Rows from block 5, named by matrix and row number. Rows with one number belong to one channel. Each number is 200 + 30 x the weight over its row's rms, rounded and kept within 0 to 999. All counts start at 0. After the name is the row's rms in percent of the matrix's.
# r30: branch 2 reduce pointwise conv (model.blocks.5.r3.0.weight, 80x320x1x1), inputs 214-319
# b30: branch 2 3x3 conv (model.blocks.5.b3.0.weight, 120x80x3x3, transposed), outputs 22-32, a 3x3 kernel for each
r30.28,100,222,215,185,229,196,197,171,264,247,174,195,214,244,233,209,156,166,190,212,190,238,189,209,162,178,182,185,245,191,162,197,205,147,220,284,177,259,175,212,161,226,208,207,195,185,144,206,216,171,223,218,198,206,184,205,234,234,188,208,204,189,231,251,204,173,228,176,201,151,158,205,228,178,134,212,167,205,232,227,231,247,201,213,171,249,232,152,133,186,238,196,219,218,180,179,128,227,228,198,168,250,179,204,226,101,137
b30.28,098,158,196,175,165,235,178,218,206,266,214,177,225,184,253,167,214,224,216,224,189,147,180,199,186,157,214,152,221,235,218,178,169,146,210,198,153,164,196,146,176,185,196,224,160,209,186,195,208,224,229,241,204,168,193,218,182,243,191,224,191,207,158,167,171,219,195,179,209,194,217,205,230,201,153,223,225,199,211,188,204,188,242,132,243,195,164,170,184,220,185,254,236,256,227,239,252,191,172,166
r30.29,097,237,181,168,140,198,206,203,178,253,176,189,195,216,200,228,219,183,260,196,184,215,209,207,223,170,224,216,194,194,186,206,158,156,200,177,150,212,171,211,159,188,166,182,204,181,210,193,196,184,175,193,186,250,204,196,162,209,198,215,186,282,186,224,224,235,169,183,169,165,193,227,147,159,186,253,213,174,181,158,155,202,203,186,183,168,235,241,230,202,211,208,246,184,182,161,155,193,177,167,171,230,199,194,230,194,179
b30.29,101,239,205,204,167,188,243,205,155,173,203,186,226,215,225,183,178,207,171,233,143,188,233,200,178,198,170,206,236,183,145,248,212,179,245,174,172,224,190,246,209,195,220,187,172,205,185,215,142,191,192,195,248,156,235,212,207,196,229,230,218,205,164,224,243,175,187,220,201,163,190,169,167,163,234,140,186,211,245,217,166,214,192,193,200,224,214,183,228,170,207,204,263,151,151,217,196,197,173,221
r30.30,102,177,207,191,247,168,193,216,183,214,236,179,220,184,170,195,188,184,247,182,215,215,175,194,211,159,133,165,213,207,180,201,205,183,187,195,205,191,238,190,169,144,238,194,194,213,251,162,250,239,199,205,186,227,230,158,223,171,179,218,206,201,226,241,204,212,213,202,227,228,179,225,194,196,217,191,188,215,220,246,215,192,243,236,188,253,235,176,192,204,183,150,232,185,235,195,181,184,155,150,192,222,179,253,220,161,201
b30.30,095,178,169,163,174,200,191,228,198,173,196,227,215,207,216,259,155,202,173,224,191,132,218,251,230,151,189,206,182,147,212,190,202,238,208,223,237,177,187,197,177,128,202,197,198,221,208,175,182,212,160,162,167,230,198,175,186,235,204,229,187,193,171,223,176,219,117,204,159,164,247,208,182,222,159,174,220,165,152,179,227,177,186,200,152,206,214,223,220,204,165,242,238,242,225,220,202,152,178,138
r30.31,094,198,246,181,171,237,203,173,220,177,215,224,153,173,188,182,176,171,164,194,243,196,255,223,234,181,191,277,151,246,223,235,218,218,166,206,189,202,200,175,191,189,222,189,219,205,217,210,171,169,152,208,190,216,214,169,218,263,195,178,197,249,239,219,179,196,208,227,235,174,210,181,193,193,176,192,168,197,186,164,145,167,142,184,148,205,223,212,213,220,153,258,202,219,254,192,189,173,215,199,159,178,162,158,183,198,192
b30.31,098,167,161,180,195,170,248,168,204,168,154,183,189,240,201,219,185,158,196,235,204,216,209,190,233,143,183,202,119,195,161,187,255,230,276,274,258,245,210,185,209,177,209,181,212,187,207,206,234,190,259,183,229,183,148,219,181,205,189,147,251,213,245,220,218,214,171,132,254,158,228,270,201,256,136,209,180,227,231,231,234,199,198,195,196,212,188,196,242,217,224,186,187,198,224,212,167,221,196,183
r30.32,100,204,182,240,158,234,232,197,155,210,182,231,240,207,201,190,184,189,164,218,165,162,207,154,168,245,202,218,249,169,208,219,201,208,212,190,245,211,149,178,248,253,204,221,252,196,261,198,193,221,197,241,198,202,195,185,219,155,197,182,161,224,267,186,190,211,192,198,195,171,181,229,179,198,163,188,231,197,171,202,236,179,182,170,140,201,209,223,171,233,191,196,229,243,174,217,172,202,204,159,229,151,164,189,258,230,172
b30.32,099,210,225,181,190,151,231,202,196,120,208,175,173,140,118,179,218,187,181,252,189,240,183,185,218,168,203,172,230,168,182,239,166,214,206,192,205,195,197,246,187,222,218,224,187,134,190,182,265,179,217,279,235,195,236,199,193,202,228,148,163,175,188,220,257,227,216,215,167,212,211,251,190,182,164,215,210,225,149,182,244,185,187,172,172,222,184,257,224,167,175,213,234,230,177,194,156,251,199,171
r30.33,097,198,200,217,166,205,224,241,190,155,157,269,197,177,213,201,174,175,179,147,198,183,221,250,184,183,240,246,176,185,208,196,221,220,184,212,177,207,160,236,200,174,183,161,189,201,238,181,183,218,173,196,190,152,213,194,193,167,170,253,212,231,214,198,170,160,204,172,189,216,210,152,216,253,156,182,258,184,191,138,256,197,181,178,202,203,144,197,206,179,149,165,200,203,177,135,208,214,155,176,253,160,207,198,195,232,165
b30.33,097,177,184,186,178,218,230,192,187,202,165,182,206,222,217,187,144,140,209,210,238,176,176,156,231,216,202,207,225,205,169,247,252,223,226,190,193,176,212,119,203,217,207,174,160,224,199,250,225,151,204,163,197,175,155,266,179,212,198,193,148,188,157,202,262,169,226,145,236,202,180,210,251,149,217,190,191,170,171,218,189,226,170,183,201,226,210,162,206,230,183,214,151,248,174,221,190,193,203,157
r30.34,111,220,236,219,219,183,220,215,209,166,143,245,282,217,120,231,180,219,209,206,206,210,206,202,189,189,194,255,191,164,205,208,204,186,173,228,260,198,215,203,184,189,165,170,196,215,185,177,153,192,177,157,189,148,198,212,197,200,188,162,235,190,150,195,134,172,202,229,184,125,178,171,227,168,197,223,228,152,201,164,142,148,200,198,191,203,124,236,216,230,194,166,175,177,184,190,237,218,223,177,199,209,184,225,160,253,235
b30.34,103,217,156,161,213,257,169,192,194,160,185,189,232,207,211,210,194,142,128,183,263,180,205,200,210,198,185,218,179,207,209,214,207,222,169,136,175,195,265,197,178,203,163,213,155,251,188,194,215,199,225,201,197,177,191,197,206,196,298,207,194,240,253,233,226,279,191,224,165,228,208,219,253,256,196,247,191,177,172,204,239,163,167,208,163,212,206,210,210,221,193,183,249,146,195,210,202,174,189,187
r30.35,097,185,233,241,167,209,253,185,170,173,239,263,255,139,186,190,226,196,137,205,209,303,201,238,202,223,267,157,194,260,182,164,156,186,160,190,196,161,182,238,196,210,163,235,180,222,193,244,225,242,208,171,168,234,194,217,188,203,228,158,172,202,171,171,201,189,157,159,171,278,142,223,204,176,231,191,206,196,182,147,215,138,210,151,234,207,168,200,222,194,200,213,203,176,183,194,159,194,178,207,193,194,175,166,198,230,200
b30.35,096,194,198,167,217,221,183,209,146,133,211,216,225,203,234,223,188,284,200,195,205,198,174,208,143,165,186,218,205,198,196,167,196,174,221,173,229,187,184,186,192,249,186,233,200,197,182,167,206,231,242,172,213,180,211,168,199,188,178,249,258,229,239,221,222,168,146,191,219,191,200,233,219,186,224,276,208,223,210,236,244,224,233,166,190,176,207,166,194,176,186,207,159,191,201,204,211,202,183,162
r30.36,105,210,233,238,209,223,185,143,202,169,235,235,250,203,192,184,226,198,172,220,245,174,175,217,174,212,232,204,173,233,193,187,239,198,204,190,179,220,154,194,215,204,208,197,172,158,235,180,169,180,214,225,153,172,187,188,191,244,160,204,196,225,217,190,165,168,214,162,201,188,178,168,201,201,159,180,206,230,204,170,218,175,160,174,156,211,209,208,218,208,224,213,170,199,201,222,212,192,221,178,229,213,207,224,237,237,183
b30.36,105,194,174,235,212,203,215,184,208,201,201,201,173,158,184,199,249,228,217,224,231,235,169,224,229,207,173,193,210,137,167,207,180,175,198,188,154,153,229,261,181,205,223,209,190,211,183,185,239,218,157,194,189,235,192,175,259,157,237,178,220,216,176,207,189,173,238,240,161,250,192,220,173,199,203,212,262,105,180,191,302,176,178,232,185,214,194,215,131,221,144,189,178,222,199,178,182,148,199,200
r30.37,098,183,226,182,208,218,243,214,222,198,179,202,142,150,196,209,181,155,166,204,202,206,156,192,154,252,212,217,199,198,258,217,213,176,172,199,185,173,215,201,225,162,190,219,188,183,150,148,124,181,245,181,219,186,252,177,198,185,190,228,185,229,222,162,236,239,214,178,178,210,209,189,197,191,249,169,208,200,159,221,186,166,209,134,158,157,185,203,218,196,188,193,216,187,187,190,188,206,201,213,182,170,191,179,210,196,223
b30.37,100,236,184,246,162,198,196,187,203,184,185,214,208,208,169,215,211,230,188,216,192,196,162,196,177,182,208,207,201,142,171,207,176,180,179,173,254,217,197,223,175,180,132,218,195,224,190,196,139,290,176,213,199,182,173,185,164,162,197,212,206,201,218,204,210,141,213,220,245,186,162,180,171,206,217,187,250,233,196,214,240,160,183,195,215,182,197,162,155,208,182,200,184,200,146,215,199,172,144,190
r30.38,101,193,216,157,164,207,190,203,153,181,197,226,218,216,169,262,204,215,227,163,192,160,153,231,246,221,213,245,215,165,189,130,198,166,186,229,186,231,205,209,230,217,245,211,193,169,180,240,156,198,236,172,199,231,215,194,178,228,219,145,167,213,171,208,239,238,209,198,171,187,158,205,199,149,148,236,199,223,175,159,256,188,167,201,195,183,247,159,268,137,266,169,108,212,204,159,225,193,168,211,212,154,174,206,175,242,211
b30.38,094,208,205,149,200,221,177,228,195,218,227,228,200,250,172,204,168,231,199,254,216,179,176,275,201,227,239,169,174,199,148,210,209,234,265,260,185,224,207,186,169,210,209,194,142,227,240,267,186,214,177,224,192,227,160,164,136,161,252,207,213,234,216,203,168,186,209,220,225,228,175,189,139,177,181,271,136,227,236,207,215,205,177,200,206,252,182,196,284,245,179,205,222,234,222,243,193,169,161,161
r30.39,095,174,216,206,186,209,196,218,213,202,175,223,191,210,223,175,173,226,177,161,195,209,189,251,205,211,188,165,161,253,264,177,209,182,194,226,250,167,186,220,220,221,226,152,236,203,153,197,175,171,170,189,217,155,184,228,159,202,211,203,176,160,133,191,181,158,197,177,190,180,211,228,164,220,203,190,175,182,234,186,173,181,169,193,220,227,184,177,235,165,155,181,182,176,222,164,193,183,184,196,197,180,199,219,225,231,182
b30.39,099,207,184,259,210,308,182,187,173,199,170,183,227,217,200,182,267,211,157,197,179,174,236,220,252,213,185,199,179,208,203,175,251,241,211,153,238,238,160,234,180,207,209,213,142,200,136,186,253,227,236,212,214,226,180,194,214,174,201,210,196,214,176,197,179,209,205,213,146,196,185,209,188,152,197,214,186,231,207,199,190,197,180,164,148,173,176,189,228,194,173,214,168,221,173,253,165,161,232,181
r30.40,104,209,212,214,176,211,172,164,229,204,207,157,244,240,145,281,230,167,148,218,197,208,181,210,190,169,204,168,191,157,183,148,140,165,221,190,214,173,164,188,194,166,254,197,190,214,203,210,214,184,215,213,175,196,254,224,168,229,220,154,166,172,202,223,227,202,238,172,184,152,225,200,249,179,195,233,160,176,185,223,116,216,187,220,179,217,187,173,230,171,185,179,145,209,192,220,226,184,176,233,153,207,221,224,213,241,197
b30.40,106,217,208,225,228,254,208,218,180,154,209,173,167,208,209,169,171,232,190,205,222,217,233,218,203,186,250,245,229,231,227,187,205,179,194,222,246,184,168,173,193,192,241,212,235,188,225,203,142,184,180,207,217,162,200,174,168,220,172,204,180,233,204,215,201,235,225,176,169,194,169,270,207,251,224,151,164,219,237,203,202,197,202,217,181,229,212,215,236,215,180,181,221,192,169,148,182,215,199,210
r30.41,107,222,207,137,185,228,186,190,238,178,246,217,175,142,173,185,170,178,215,221,223,201,212,201,167,221,194,199,172,205,248,233,145,176,163,195,195,209,153,197,209,216,193,218,179,196,227,185,165,226,177,185,208,200,217,181,181,183,205,198,169,196,168,210,199,250,202,234,223,196,200,202,174,212,203,178,180,145,205,211,207,179,216,188,188,201,212,208,229,214,164,174,171,202,187,212,184,166,245,161,245,170,229,171,208,208,162
b30.41,105,169,244,182,251,237,181,142,212,152,169,163,167,206,235,224,201,204,184,160,244,180,231,149,226,222,166,239,223,201,252,237,216,211,231,177,246,170,148,169,231,186,237,184,184,170,189,195,295,200,181,213,258,184,169,180,178,194,207,124,149,249,189,213,223,170,184,213,202,212,206,198,178,228,189,251,222,228,213,132,219,164,158,171,197,155,208,219,219,237,175,177,186,220,174,133,180,214,226,227
r30.42,109,200,225,169,251,175,255,182,231,253,231,261,206,216,169,231,225,208,167,242,168,161,193,192,193,187,177,175,174,178,224,187,199,219,143,185,207,184,154,252,161,203,190,210,156,136,214,203,187,190,167,242,228,250,212,139,171,238,193,239,165,207,184,176,209,197,135,190,244,217,206,216,196,208,211,213,215,199,188,156,181,245,161,213,174,200,179,210,132,160,191,165,215,185,209,191,201,198,200,204,186,215,222,196,203,225,198
b30.42,108,179,244,181,209,177,219,159,250,206,171,206,154,138,232,208,203,235,196,178,190,218,221,204,198,172,199,223,238,171,245,215,234,173,206,172,241,190,198,131,226,186,171,173,207,180,210,198,184,239,195,197,165,244,182,158,233,191,196,176,236,162,247,215,184,211,207,209,235,205,108,240,211,222,165,214,181,207,204,186,170,198,183,219,210,189,228,207,220,271,184,199,186,209,193,185,188,174,212,220
r30.43,108,229,170,182,188,166,142,155,243,236,173,211,158,150,186,237,184,205,218,197,183,207,189,187,173,199,202,178,177,177,229,217,221,148,197,204,162,218,194,202,226,194,164,193,214,208,164,168,137,168,185,241,225,201,191,181,154,235,243,191,148,200,243,156,135,216,221,210,192,223,198,193,201,167,176,211,184,200,217,197,130,171,167,182,197,202,172,197,223,188,183,202,181,174,214,163,183,196,226,166,161,219,221,185,230,167,189
b30.43,106,227,170,188,227,179,216,162,248,214,128,217,168,155,159,185,253,197,230,201,234,211,112,211,182,184,136,220,169,192,213,189,205,217,255,228,225,214,181,187,188,166,212,169,152,191,207,201,205,179,225,189,225,220,213,194,220,228,180,180,232,193,249,167,215,222,188,183,131,214,208,189,276,149,224,187,215,171,212,190,195,214,260,197,246,125,218,213,190,214,171,226,214,219,180,135,230,197,217,216
r30.44,103,182,207,200,168,263,245,200,193,194,225,175,183,221,195,169,257,189,194,249,198,226,203,239,190,164,205,201,215,196,242,245,195,208,220,226,201,244,224,280,188,177,215,165,187,188,243,216,224,175,186,198,148,212,205,191,181,144,196,249,179,197,176,188,202,243,227,200,181,197,160,217,147,188,176,195,185,180,178,210,237,177,199,206,234,200,235,152,183,170,213,232,188,140,207,224,164,189,206,171,147,168,180,203,262,231,183
b30.44,105,200,224,142,162,186,225,279,190,187,194,216,144,203,203,215,217,172,201,234,231,194,187,248,150,206,204,198,180,186,214,209,214,271,165,219,159,177,219,228,226,180,185,186,187,208,220,233,197,213,203,211,194,212,227,195,252,183,156,195,223,207,200,233,185,221,178,139,170,194,288,180,195,170,185,239,151,204,210,186,211,231,182,214,187,195,316,172,196,221,198,197,195,158,172,133,201,150,236,168
r30.45,093,191,213,195,221,194,200,205,164,233,226,186,233,183,253,208,170,157,199,230,219,242,214,205,232,196,153,165,173,250,217,173,243,167,176,206,205,169,198,161,202,196,222,190,161,172,166,189,179,231,197,147,162,232,176,186,247,207,182,162,213,172,218,269,145,171,195,195,203,214,244,193,208,237,165,160,184,186,206,229,170,206,224,218,194,217,251,209,172,149,152,199,198,264,166,135,221,137,238,220,218,227,159,210,213,180,242
b30.45,092,205,202,169,188,195,169,243,158,168,192,187,168,202,156,168,226,223,174,190,168,201,182,225,169,218,163,195,194,184,204,250,230,255,179,196,181,167,181,160,193,254,202,217,166,233,226,166,201,197,188,213,192,231,227,180,140,217,169,162,214,137,189,173,204,261,174,250,190,201,213,94,165,171,208,138,181,172,191,244,190,231,238,204,172,191,180,200,188,219,156,188,195,193,186,226,172,213,250,172
r30.46,102,173,228,213,223,164,254,179,203,177,228,198,218,195,245,171,200,216,249,176,215,283,176,248,223,189,193,167,186,232,235,217,210,184,170,213,268,188,214,257,199,199,226,212,179,188,192,229,190,248,240,195,182,174,207,238,190,197,224,208,235,196,215,236,244,208,210,186,203,222,174,162,172,223,165,186,216,148,213,170,237,197,183,203,204,207,185,194,246,153,231,163,163,142,192,190,220,184,194,205,165,160,221,249,216,252,225
b30.46,100,188,209,148,171,193,207,208,275,170,192,200,186,246,217,227,192,292,269,155,222,216,203,208,159,187,215,212,149,202,192,211,198,210,213,214,201,152,205,197,246,168,215,196,141,219,175,207,158,188,174,203,217,186,176,228,202,201,232,206,188,180,249,175,201,237,157,172,249,185,198,227,249,177,220,182,229,199,164,233,218,218,194,177,179,201,211,240,208,212,207,169,228,220,200,238,173,191,179,219
r30.47,095,214,229,228,208,153,211,227,251,188,203,195,240,137,211,256,215,208,194,172,206,193,193,149,204,190,174,198,214,231,170,172,186,220,189,232,202,212,192,194,171,223,188,144,183,223,180,208,176,165,151,199,204,203,128,181,178,205,189,180,173,192,224,202,201,247,220,183,202,217,250,231,171,217,193,158,183,165,177,224,197,188,245,264,227,215,166,175,218,182,197,187,218,191,167,179,188,180,194,150,168,225,191,217,236,225,192
b30.47,102,217,196,204,235,206,196,223,158,162,203,257,178,219,195,171,199,170,217,189,206,171,186,238,195,176,232,190,208,212,199,201,201,245,243,173,218,232,286,233,253,210,171,133,157,205,198,208,215,202,202,217,173,188,228,201,190,185,215,212,158,215,172,234,179,216,194,205,200,163,196,155,204,172,206,204,200,185,210,210,219,181,214,187,217,214,169,207,177,154,182,266,258,210,185,234,184,161,160,179
r30.48,096,171,220,173,189,214,239,181,236,174,165,206,181,211,170,203,259,201,166,262,222,234,143,155,204,225,142,174,163,248,174,209,173,231,218,149,216,224,214,190,136,251,262,200,168,205,199,258,108,196,190,194,156,228,172,189,192,218,236,219,213,187,222,226,164,120,182,195,137,186,179,198,197,193,192,199,141,212,201,191,212,211,186,198,200,166,227,215,149,171,182,185,164,218,191,165,207,161,214,200,237,193,181,214,206,177,182
b30.48,101,177,188,215,237,189,120,241,204,210,204,172,216,207,171,212,205,168,226,226,181,192,231,218,186,200,180,153,206,185,192,205,136,239,199,171,217,172,162,199,234,167,155,225,160,184,196,302,210,218,227,245,204,191,232,174,198,163,145,198,244,244,219,218,153,229,192,211,203,207,224,187,189,202,251,181,197,139,187,218,224,222,205,175,191,253,239,219,228,192,234,200,261,171,236,230,223,174,181,185
r30.49,103,184,187,184,227,190,221,216,259,183,187,207,234,208,185,201,201,206,188,157,215,246,215,194,214,162,229,189,188,219,201,212,197,210,199,228,201,204,198,179,186,216,221,211,228,196,222,179,185,151,203,194,194,201,174,221,205,206,160,202,254,214,206,223,181,184,204,207,226,193,226,207,266,208,185,203,193,204,197,220,174,193,213,229,192,215,190,206,200,213,191,144,235,223,197,205,225,233,239,206,165,199,233,198,212,248,239
b30.49,117,190,158,225,206,194,207,180,184,216,219,162,218,172,204,183,194,191,158,178,168,206,188,213,138,177,252,191,188,142,168,268,172,219,165,190,185,214,202,170,228,152,194,194,174,156,213,143,167,175,139,174,177,211,151,234,184,212,244,202,173,192,197,208,241,204,191,191,214,219,176,256,165,212,221,158,176,169,254,199,189,198,146,150,186,189,187,190,200,190,206,208,206,187,171,200,168,176,206,194
r30.50,087,201,217,188,234,229,173,180,223,206,176,142,201,202,187,182,193,225,205,186,139,266,200,200,182,156,153,145,221,206,222,208,194,201,188,215,181,175,213,190,204,226,179,199,241,179,217,197,99,186,223,159,159,178,206,216,213,217,247,169,247,176,182,210,195,223,149,258,178,203,178,170,215,171,195,209,222,172,219,215,189,242,214,182,181,228,220,202,199,185,121,257,199,195,241,197,222,189,217,173,220,173,134,218,174,210,221
b30.50,098,223,161,188,195,143,199,204,175,219,201,176,189,205,234,190,218,142,179,150,197,220,206,149,167,226,180,185,169,213,206,232,197,221,171,262,169,237,222,179,163,165,216,203,219,216,208,183,160,180,237,158,200,148,215,211,212,195,213,199,205,185,167,193,191,196,218,220,178,210,192,165,200,181,211,201,233,181,201,180,221,241,155,208,185,159,171,181,171,259,217,218,224,209,207,241,204,187,195,156
r30.51,097,210,231,195,148,173,221,173,197,180,181,197,236,185,152,226,256,162,188,217,198,187,179,191,207,204,174,212,188,199,171,203,142,170,242,187,275,156,178,203,212,211,168,164,201,212,194,211,199,215,193,160,201,216,168,202,175,228,242,222,256,199,230,163,182,241,219,207,197,201,177,169,164,232,178,220,174,239,250,256,147,214,165,168,211,232,171,176,227,184,174,175,178,174,168,189,218,177,216,175,162,182,193,207,207,220,175
b30.51,107,249,233,119,169,205,300,242,183,148,200,242,167,210,198,184,218,181,223,153,186,203,227,197,188,167,213,236,215,146,153,259,182,208,175,180,225,176,229,217,152,214,224,204,162,179,213,218,185,182,207,225,193,177,221,237,153,161,177,195,197,182,261,199,211,187,148,206,236,191,218,174,273,216,203,176,173,207,216,147,127,221,138,260,173,225,171,180,146,232,220,231,243,149,205,175,147,195,203,165
r30.52,105,213,224,231,235,189,230,162,246,206,197,150,249,178,227,163,181,193,249,164,233,139,204,234,187,183,198,180,206,177,196,180,183,189,224,229,229,226,257,177,203,209,138,179,212,233,189,225,188,233,263,221,223,227,204,265,204,209,205,201,180,183,188,168,212,189,173,182,227,196,281,194,183,183,224,216,139,206,224,223,193,164,189,186,171,211,228,195,214,226,202,265,176,228,171,163,161,193,234,197,163,205,194,196,232,185,171
b30.52,100,203,160,157,221,223,170,223,211,192,192,156,199,198,134,202,177,178,211,175,176,207,199,223,209,186,251,210,180,219,224,150,210,203,186,172,194,228,178,152,171,220,170,178,224,189,162,155,212,212,195,209,163,195,195,180,253,183,216,196,167,210,239,200,186,207,208,203,182,174,236,156,238,219,220,201,195,204,203,194,168,174,219,242,136,193,200,199,173,155,230,170,202,180,219,251,215,200,202,223
r30.53,097,172,154,224,172,261,160,233,203,205,237,244,206,235,182,227,154,169,183,175,180,227,200,226,206,149,221,217,174,196,174,187,184,211,204,182,189,236,205,166,160,149,236,202,180,228,206,178,232,206,251,256,205,207,222,215,195,192,191,190,217,213,178,184,151,210,199,170,168,273,178,221,213,228,196,225,168,135,233,172,181,172,197,141,220,228,163,174,241,180,174,191,173,189,176,200,228,194,208,163,188,208,204,231,254,182,222
b30.53,097,204,235,159,225,186,191,191,219,182,186,149,189,184,227,221,198,214,187,206,241,189,182,225,232,161,182,211,234,176,237,220,180,223,218,205,249,231,96,141,267,205,190,235,242,213,191,142,232,239,237,216,191,185,219,241,170,199,215,215,213,197,212,178,147,165,239,200,224,136,189,202,153,235,144,191,200,216,156,167,218,212,168,255,199,239,228,224,145,180,184,215,195,197,210,222,197,151,178,189
r30.54,100,187,173,185,250,195,202,169,228,217,194,194,192,203,198,229,280,231,171,201,194,199,245,177,213,218,202,167,186,182,191,171,188,198,180,219,210,191,197,198,187,176,141,205,170,222,174,219,198,188,252,184,171,194,171,217,169,230,199,199,224,167,226,171,168,174,180,187,194,202,191,179,150,186,161,200,198,205,166,296,288,187,155,162,211,150,179,193,192,169,166,185,177,227,130,229,179,236,185,179,213,203,182,214,210,185,199
b30.54,100,166,199,158,199,187,212,149,213,209,179,194,154,165,208,176,224,194,184,199,217,207,187,175,209,215,196,139,214,158,205,160,165,252,219,179,221,257,157,237,185,221,168,179,233,149,174,197,199,201,213,204,203,179,239,165,218,203,230,167,201,188,175,202,154,190,175,179,164,192,207,207,198,156,203,203,163,226,157,223,160,241,209,201,142,221,177,216,173,202,165,194,186,205,146,215,183,209,207,241
r30.55,107,186,251,229,187,203,184,210,263,241,211,218,204,168,230,248,229,189,262,162,178,198,181,211,161,171,211,308,144,229,232,188,200,190,245,204,204,196,212,206,196,214,179,193,161,242,205,224,156,222,208,180,196,220,185,213,224,220,155,165,239,179,176,206,187,215,196,198,193,175,185,162,161,198,181,173,200,272,179,213,143,178,195,203,195,143,187,222,212,160,174,197,239,208,169,147,183,169,197,172,189,190,184,190,169,208,202
b30.55,107,168,152,194,207,226,185,194,180,227,205,232,203,236,196,191,196,174,262,171,235,207,202,175,212,222,181,205,173,105,194,223,210,150,251,167,211,213,235,198,281,198,248,208,167,168,196,209,235,189,202,216,221,177,169,183,174,213,227,188,213,238,173,205,167,204,220,193,213,216,216,171,129,172,249,196,172,170,179,208,192,207,184,252,190,165,194,203,200,197,183,204,216,184,187,224,212,167,243,173
r30.56,100,199,196,165,228,215,195,235,216,243,212,183,185,194,170,236,147,199,160,184,201,216,243,188,203,212,239,187,192,195,221,215,224,201,209,181,228,131,216,190,201,220,170,203,193,164,220,203,151,196,205,214,215,200,195,180,176,226,213,182,221,195,201,199,220,154,198,169,229,185,207,176,212,174,162,186,195,188,214,240,113,184,141,231,270,202,160,218,208,209,201,185,220,143,202,222,145,214,213,154,189,231,239,182,225,253,130
b30.56,095,166,164,223,249,228,230,180,186,162,142,110,156,174,156,207,214,206,194,141,216,197,176,206,169,199,219,186,187,197,259,173,200,201,189,225,236,204,226,191,193,249,200,190,200,159,193,189,286,178,146,193,154,249,165,168,199,228,221,207,189,242,231,197,191,236,210,212,153,229,192,222,123,130,208,133,196,173,199,218,195,187,158,167,210,231,164,203,199,211,213,145,182,175,175,226,208,199,258,200
r30.57,104,193,205,219,238,208,177,187,232,195,185,158,212,180,208,252,215,187,213,176,180,211,202,165,215,200,158,187,226,170,219,175,152,221,216,235,193,202,153,206,187,190,207,195,147,203,201,196,166,161,255,170,201,205,232,233,170,182,141,213,173,202,220,245,188,172,193,187,194,215,208,208,178,214,146,190,168,229,197,216,247,186,164,200,208,241,226,212,158,181,167,267,211,207,157,258,163,203,185,168,188,201,187,179,207,135,193
b30.57,101,215,203,208,195,163,169,201,224,179,245,233,209,141,150,195,199,152,202,168,207,247,213,206,166,248,227,192,211,153,225,212,246,200,179,229,197,297,214,302,221,238,183,224,218,215,200,183,188,180,159,221,187,190,207,203,153,224,209,188,184,187,257,201,146,242,167,167,198,237,204,208,190,226,124,255,255,248,214,116,196,232,186,213,188,216,205,219,226,182,206,212,158,168,203,252,182,201,190,170
r30.58,100,196,245,193,241,266,182,139,156,232,177,178,199,179,213,218,183,228,242,179,205,209,247,155,144,212,210,232,247,235,228,197,224,178,186,261,162,222,207,196,177,162,202,153,208,173,221,218,152,197,226,225,192,257,254,266,148,186,163,200,167,225,196,163,208,180,155,210,170,201,174,195,236,153,188,173,235,223,230,176,176,197,183,186,183,200,164,186,211,213,193,165,185,163,214,137,201,121,172,258,207,153,191,204,184,270,160
b30.58,102,160,218,211,208,190,181,207,202,198,193,171,179,208,265,170,258,214,242,189,212,232,234,195,177,187,219,192,169,205,209,152,227,205,213,206,255,226,167,217,202,187,249,173,218,218,221,152,250,170,199,222,200,201,154,217,187,259,237,192,185,190,172,185,218,133,187,185,207,171,150,263,169,240,106,218,184,211,259,127,206,212,218,194,168,177,199,221,261,174,232,213,157,188,157,187,214,148,218,182
r30.59,102,211,182,252,163,202,219,197,258,207,223,204,242,223,175,242,197,202,182,193,238,231,191,167,207,207,197,212,189,241,185,165,176,198,194,240,153,191,203,206,167,232,185,194,225,201,179,171,201,214,211,205,150,192,193,223,194,229,181,208,198,240,173,155,198,193,145,191,167,182,214,215,205,177,159,179,182,159,154,147,207,238,224,176,184,226,174,153,232,205,168,189,248,261,206,218,172,229,171,232,198,213,255,222,123,206,226
b30.59,101,174,198,183,206,275,239,158,165,224,222,186,210,208,199,186,191,247,246,143,221,196,147,225,178,264,200,238,198,189,142,222,210,176,169,165,148,208,207,222,212,203,173,234,210,161,177,157,213,179,215,210,163,265,210,205,200,236,236,252,194,214,159,198,174,207,254,220,157,279,183,273,169,225,210,179,159,176,242,205,279,159,173,194,234,177,136,164,164,196,173,246,231,265,184,200,179,162,210,175
r30.60,102,263,237,196,241,152,224,192,186,210,209,194,181,189,238,168,203,207,213,238,245,193,223,272,213,181,197,239,234,147,227,209,207,251,229,160,167,200,193,171,232,228,225,135,212,186,206,181,231,222,207,249,154,229,195,206,182,179,189,193,188,201,182,158,231,169,204,184,207,184,150,181,190,212,221,208,189,226,237,199,193,174,235,121,199,242,174,202,175,192,211,170,156,216,190,215,192,197,189,250,245,230,137,214,210,185,195
b30.60,099,258,157,205,179,183,185,205,170,219,213,216,172,264,178,278,155,259,280,251,196,183,238,191,156,241,180,195,190,213,227,178,162,198,186,235,131,228,183,202,197,199,207,204,203,204,210,162,195,221,158,222,227,204,175,238,229,186,220,190,186,178,205,156,228,228,193,232,183,190,179,220,213,193,223,183,189,175,180,143,177,198,211,200,174,198,155,175,182,195,192,184,207,204,218,209,184,163,197,177
r30.61,102,235,162,198,187,180,199,162,192,216,223,230,161,182,197,223,178,195,246,205,177,196,243,193,169,168,196,203,191,167,172,187,216,241,200,188,195,185,242,176,204,219,226,166,171,189,180,186,213,256,178,204,249,216,188,217,179,160,186,199,169,170,207,211,184,190,184,176,172,165,228,160,205,191,148,171,191,151,215,160,178,154,201,226,190,179,246,192,196,176,165,194,223,241,204,193,216,210,236,248,181,175,205,212,151,145,229
b30.61,096,180,209,221,254,144,205,223,200,248,249,189,187,165,184,164,195,231,243,225,213,207,215,214,196,173,206,214,164,149,192,202,201,137,198,168,240,224,190,175,221,220,224,225,246,189,180,216,181,208,163,243,168,193,231,148,240,187,191,194,208,242,143,197,197,218,219,178,217,242,198,184,225,201,180,240,192,139,232,243,241,194,197,211,164,203,240,243,185,145,174,225,306,206,168,193,220,157,169,175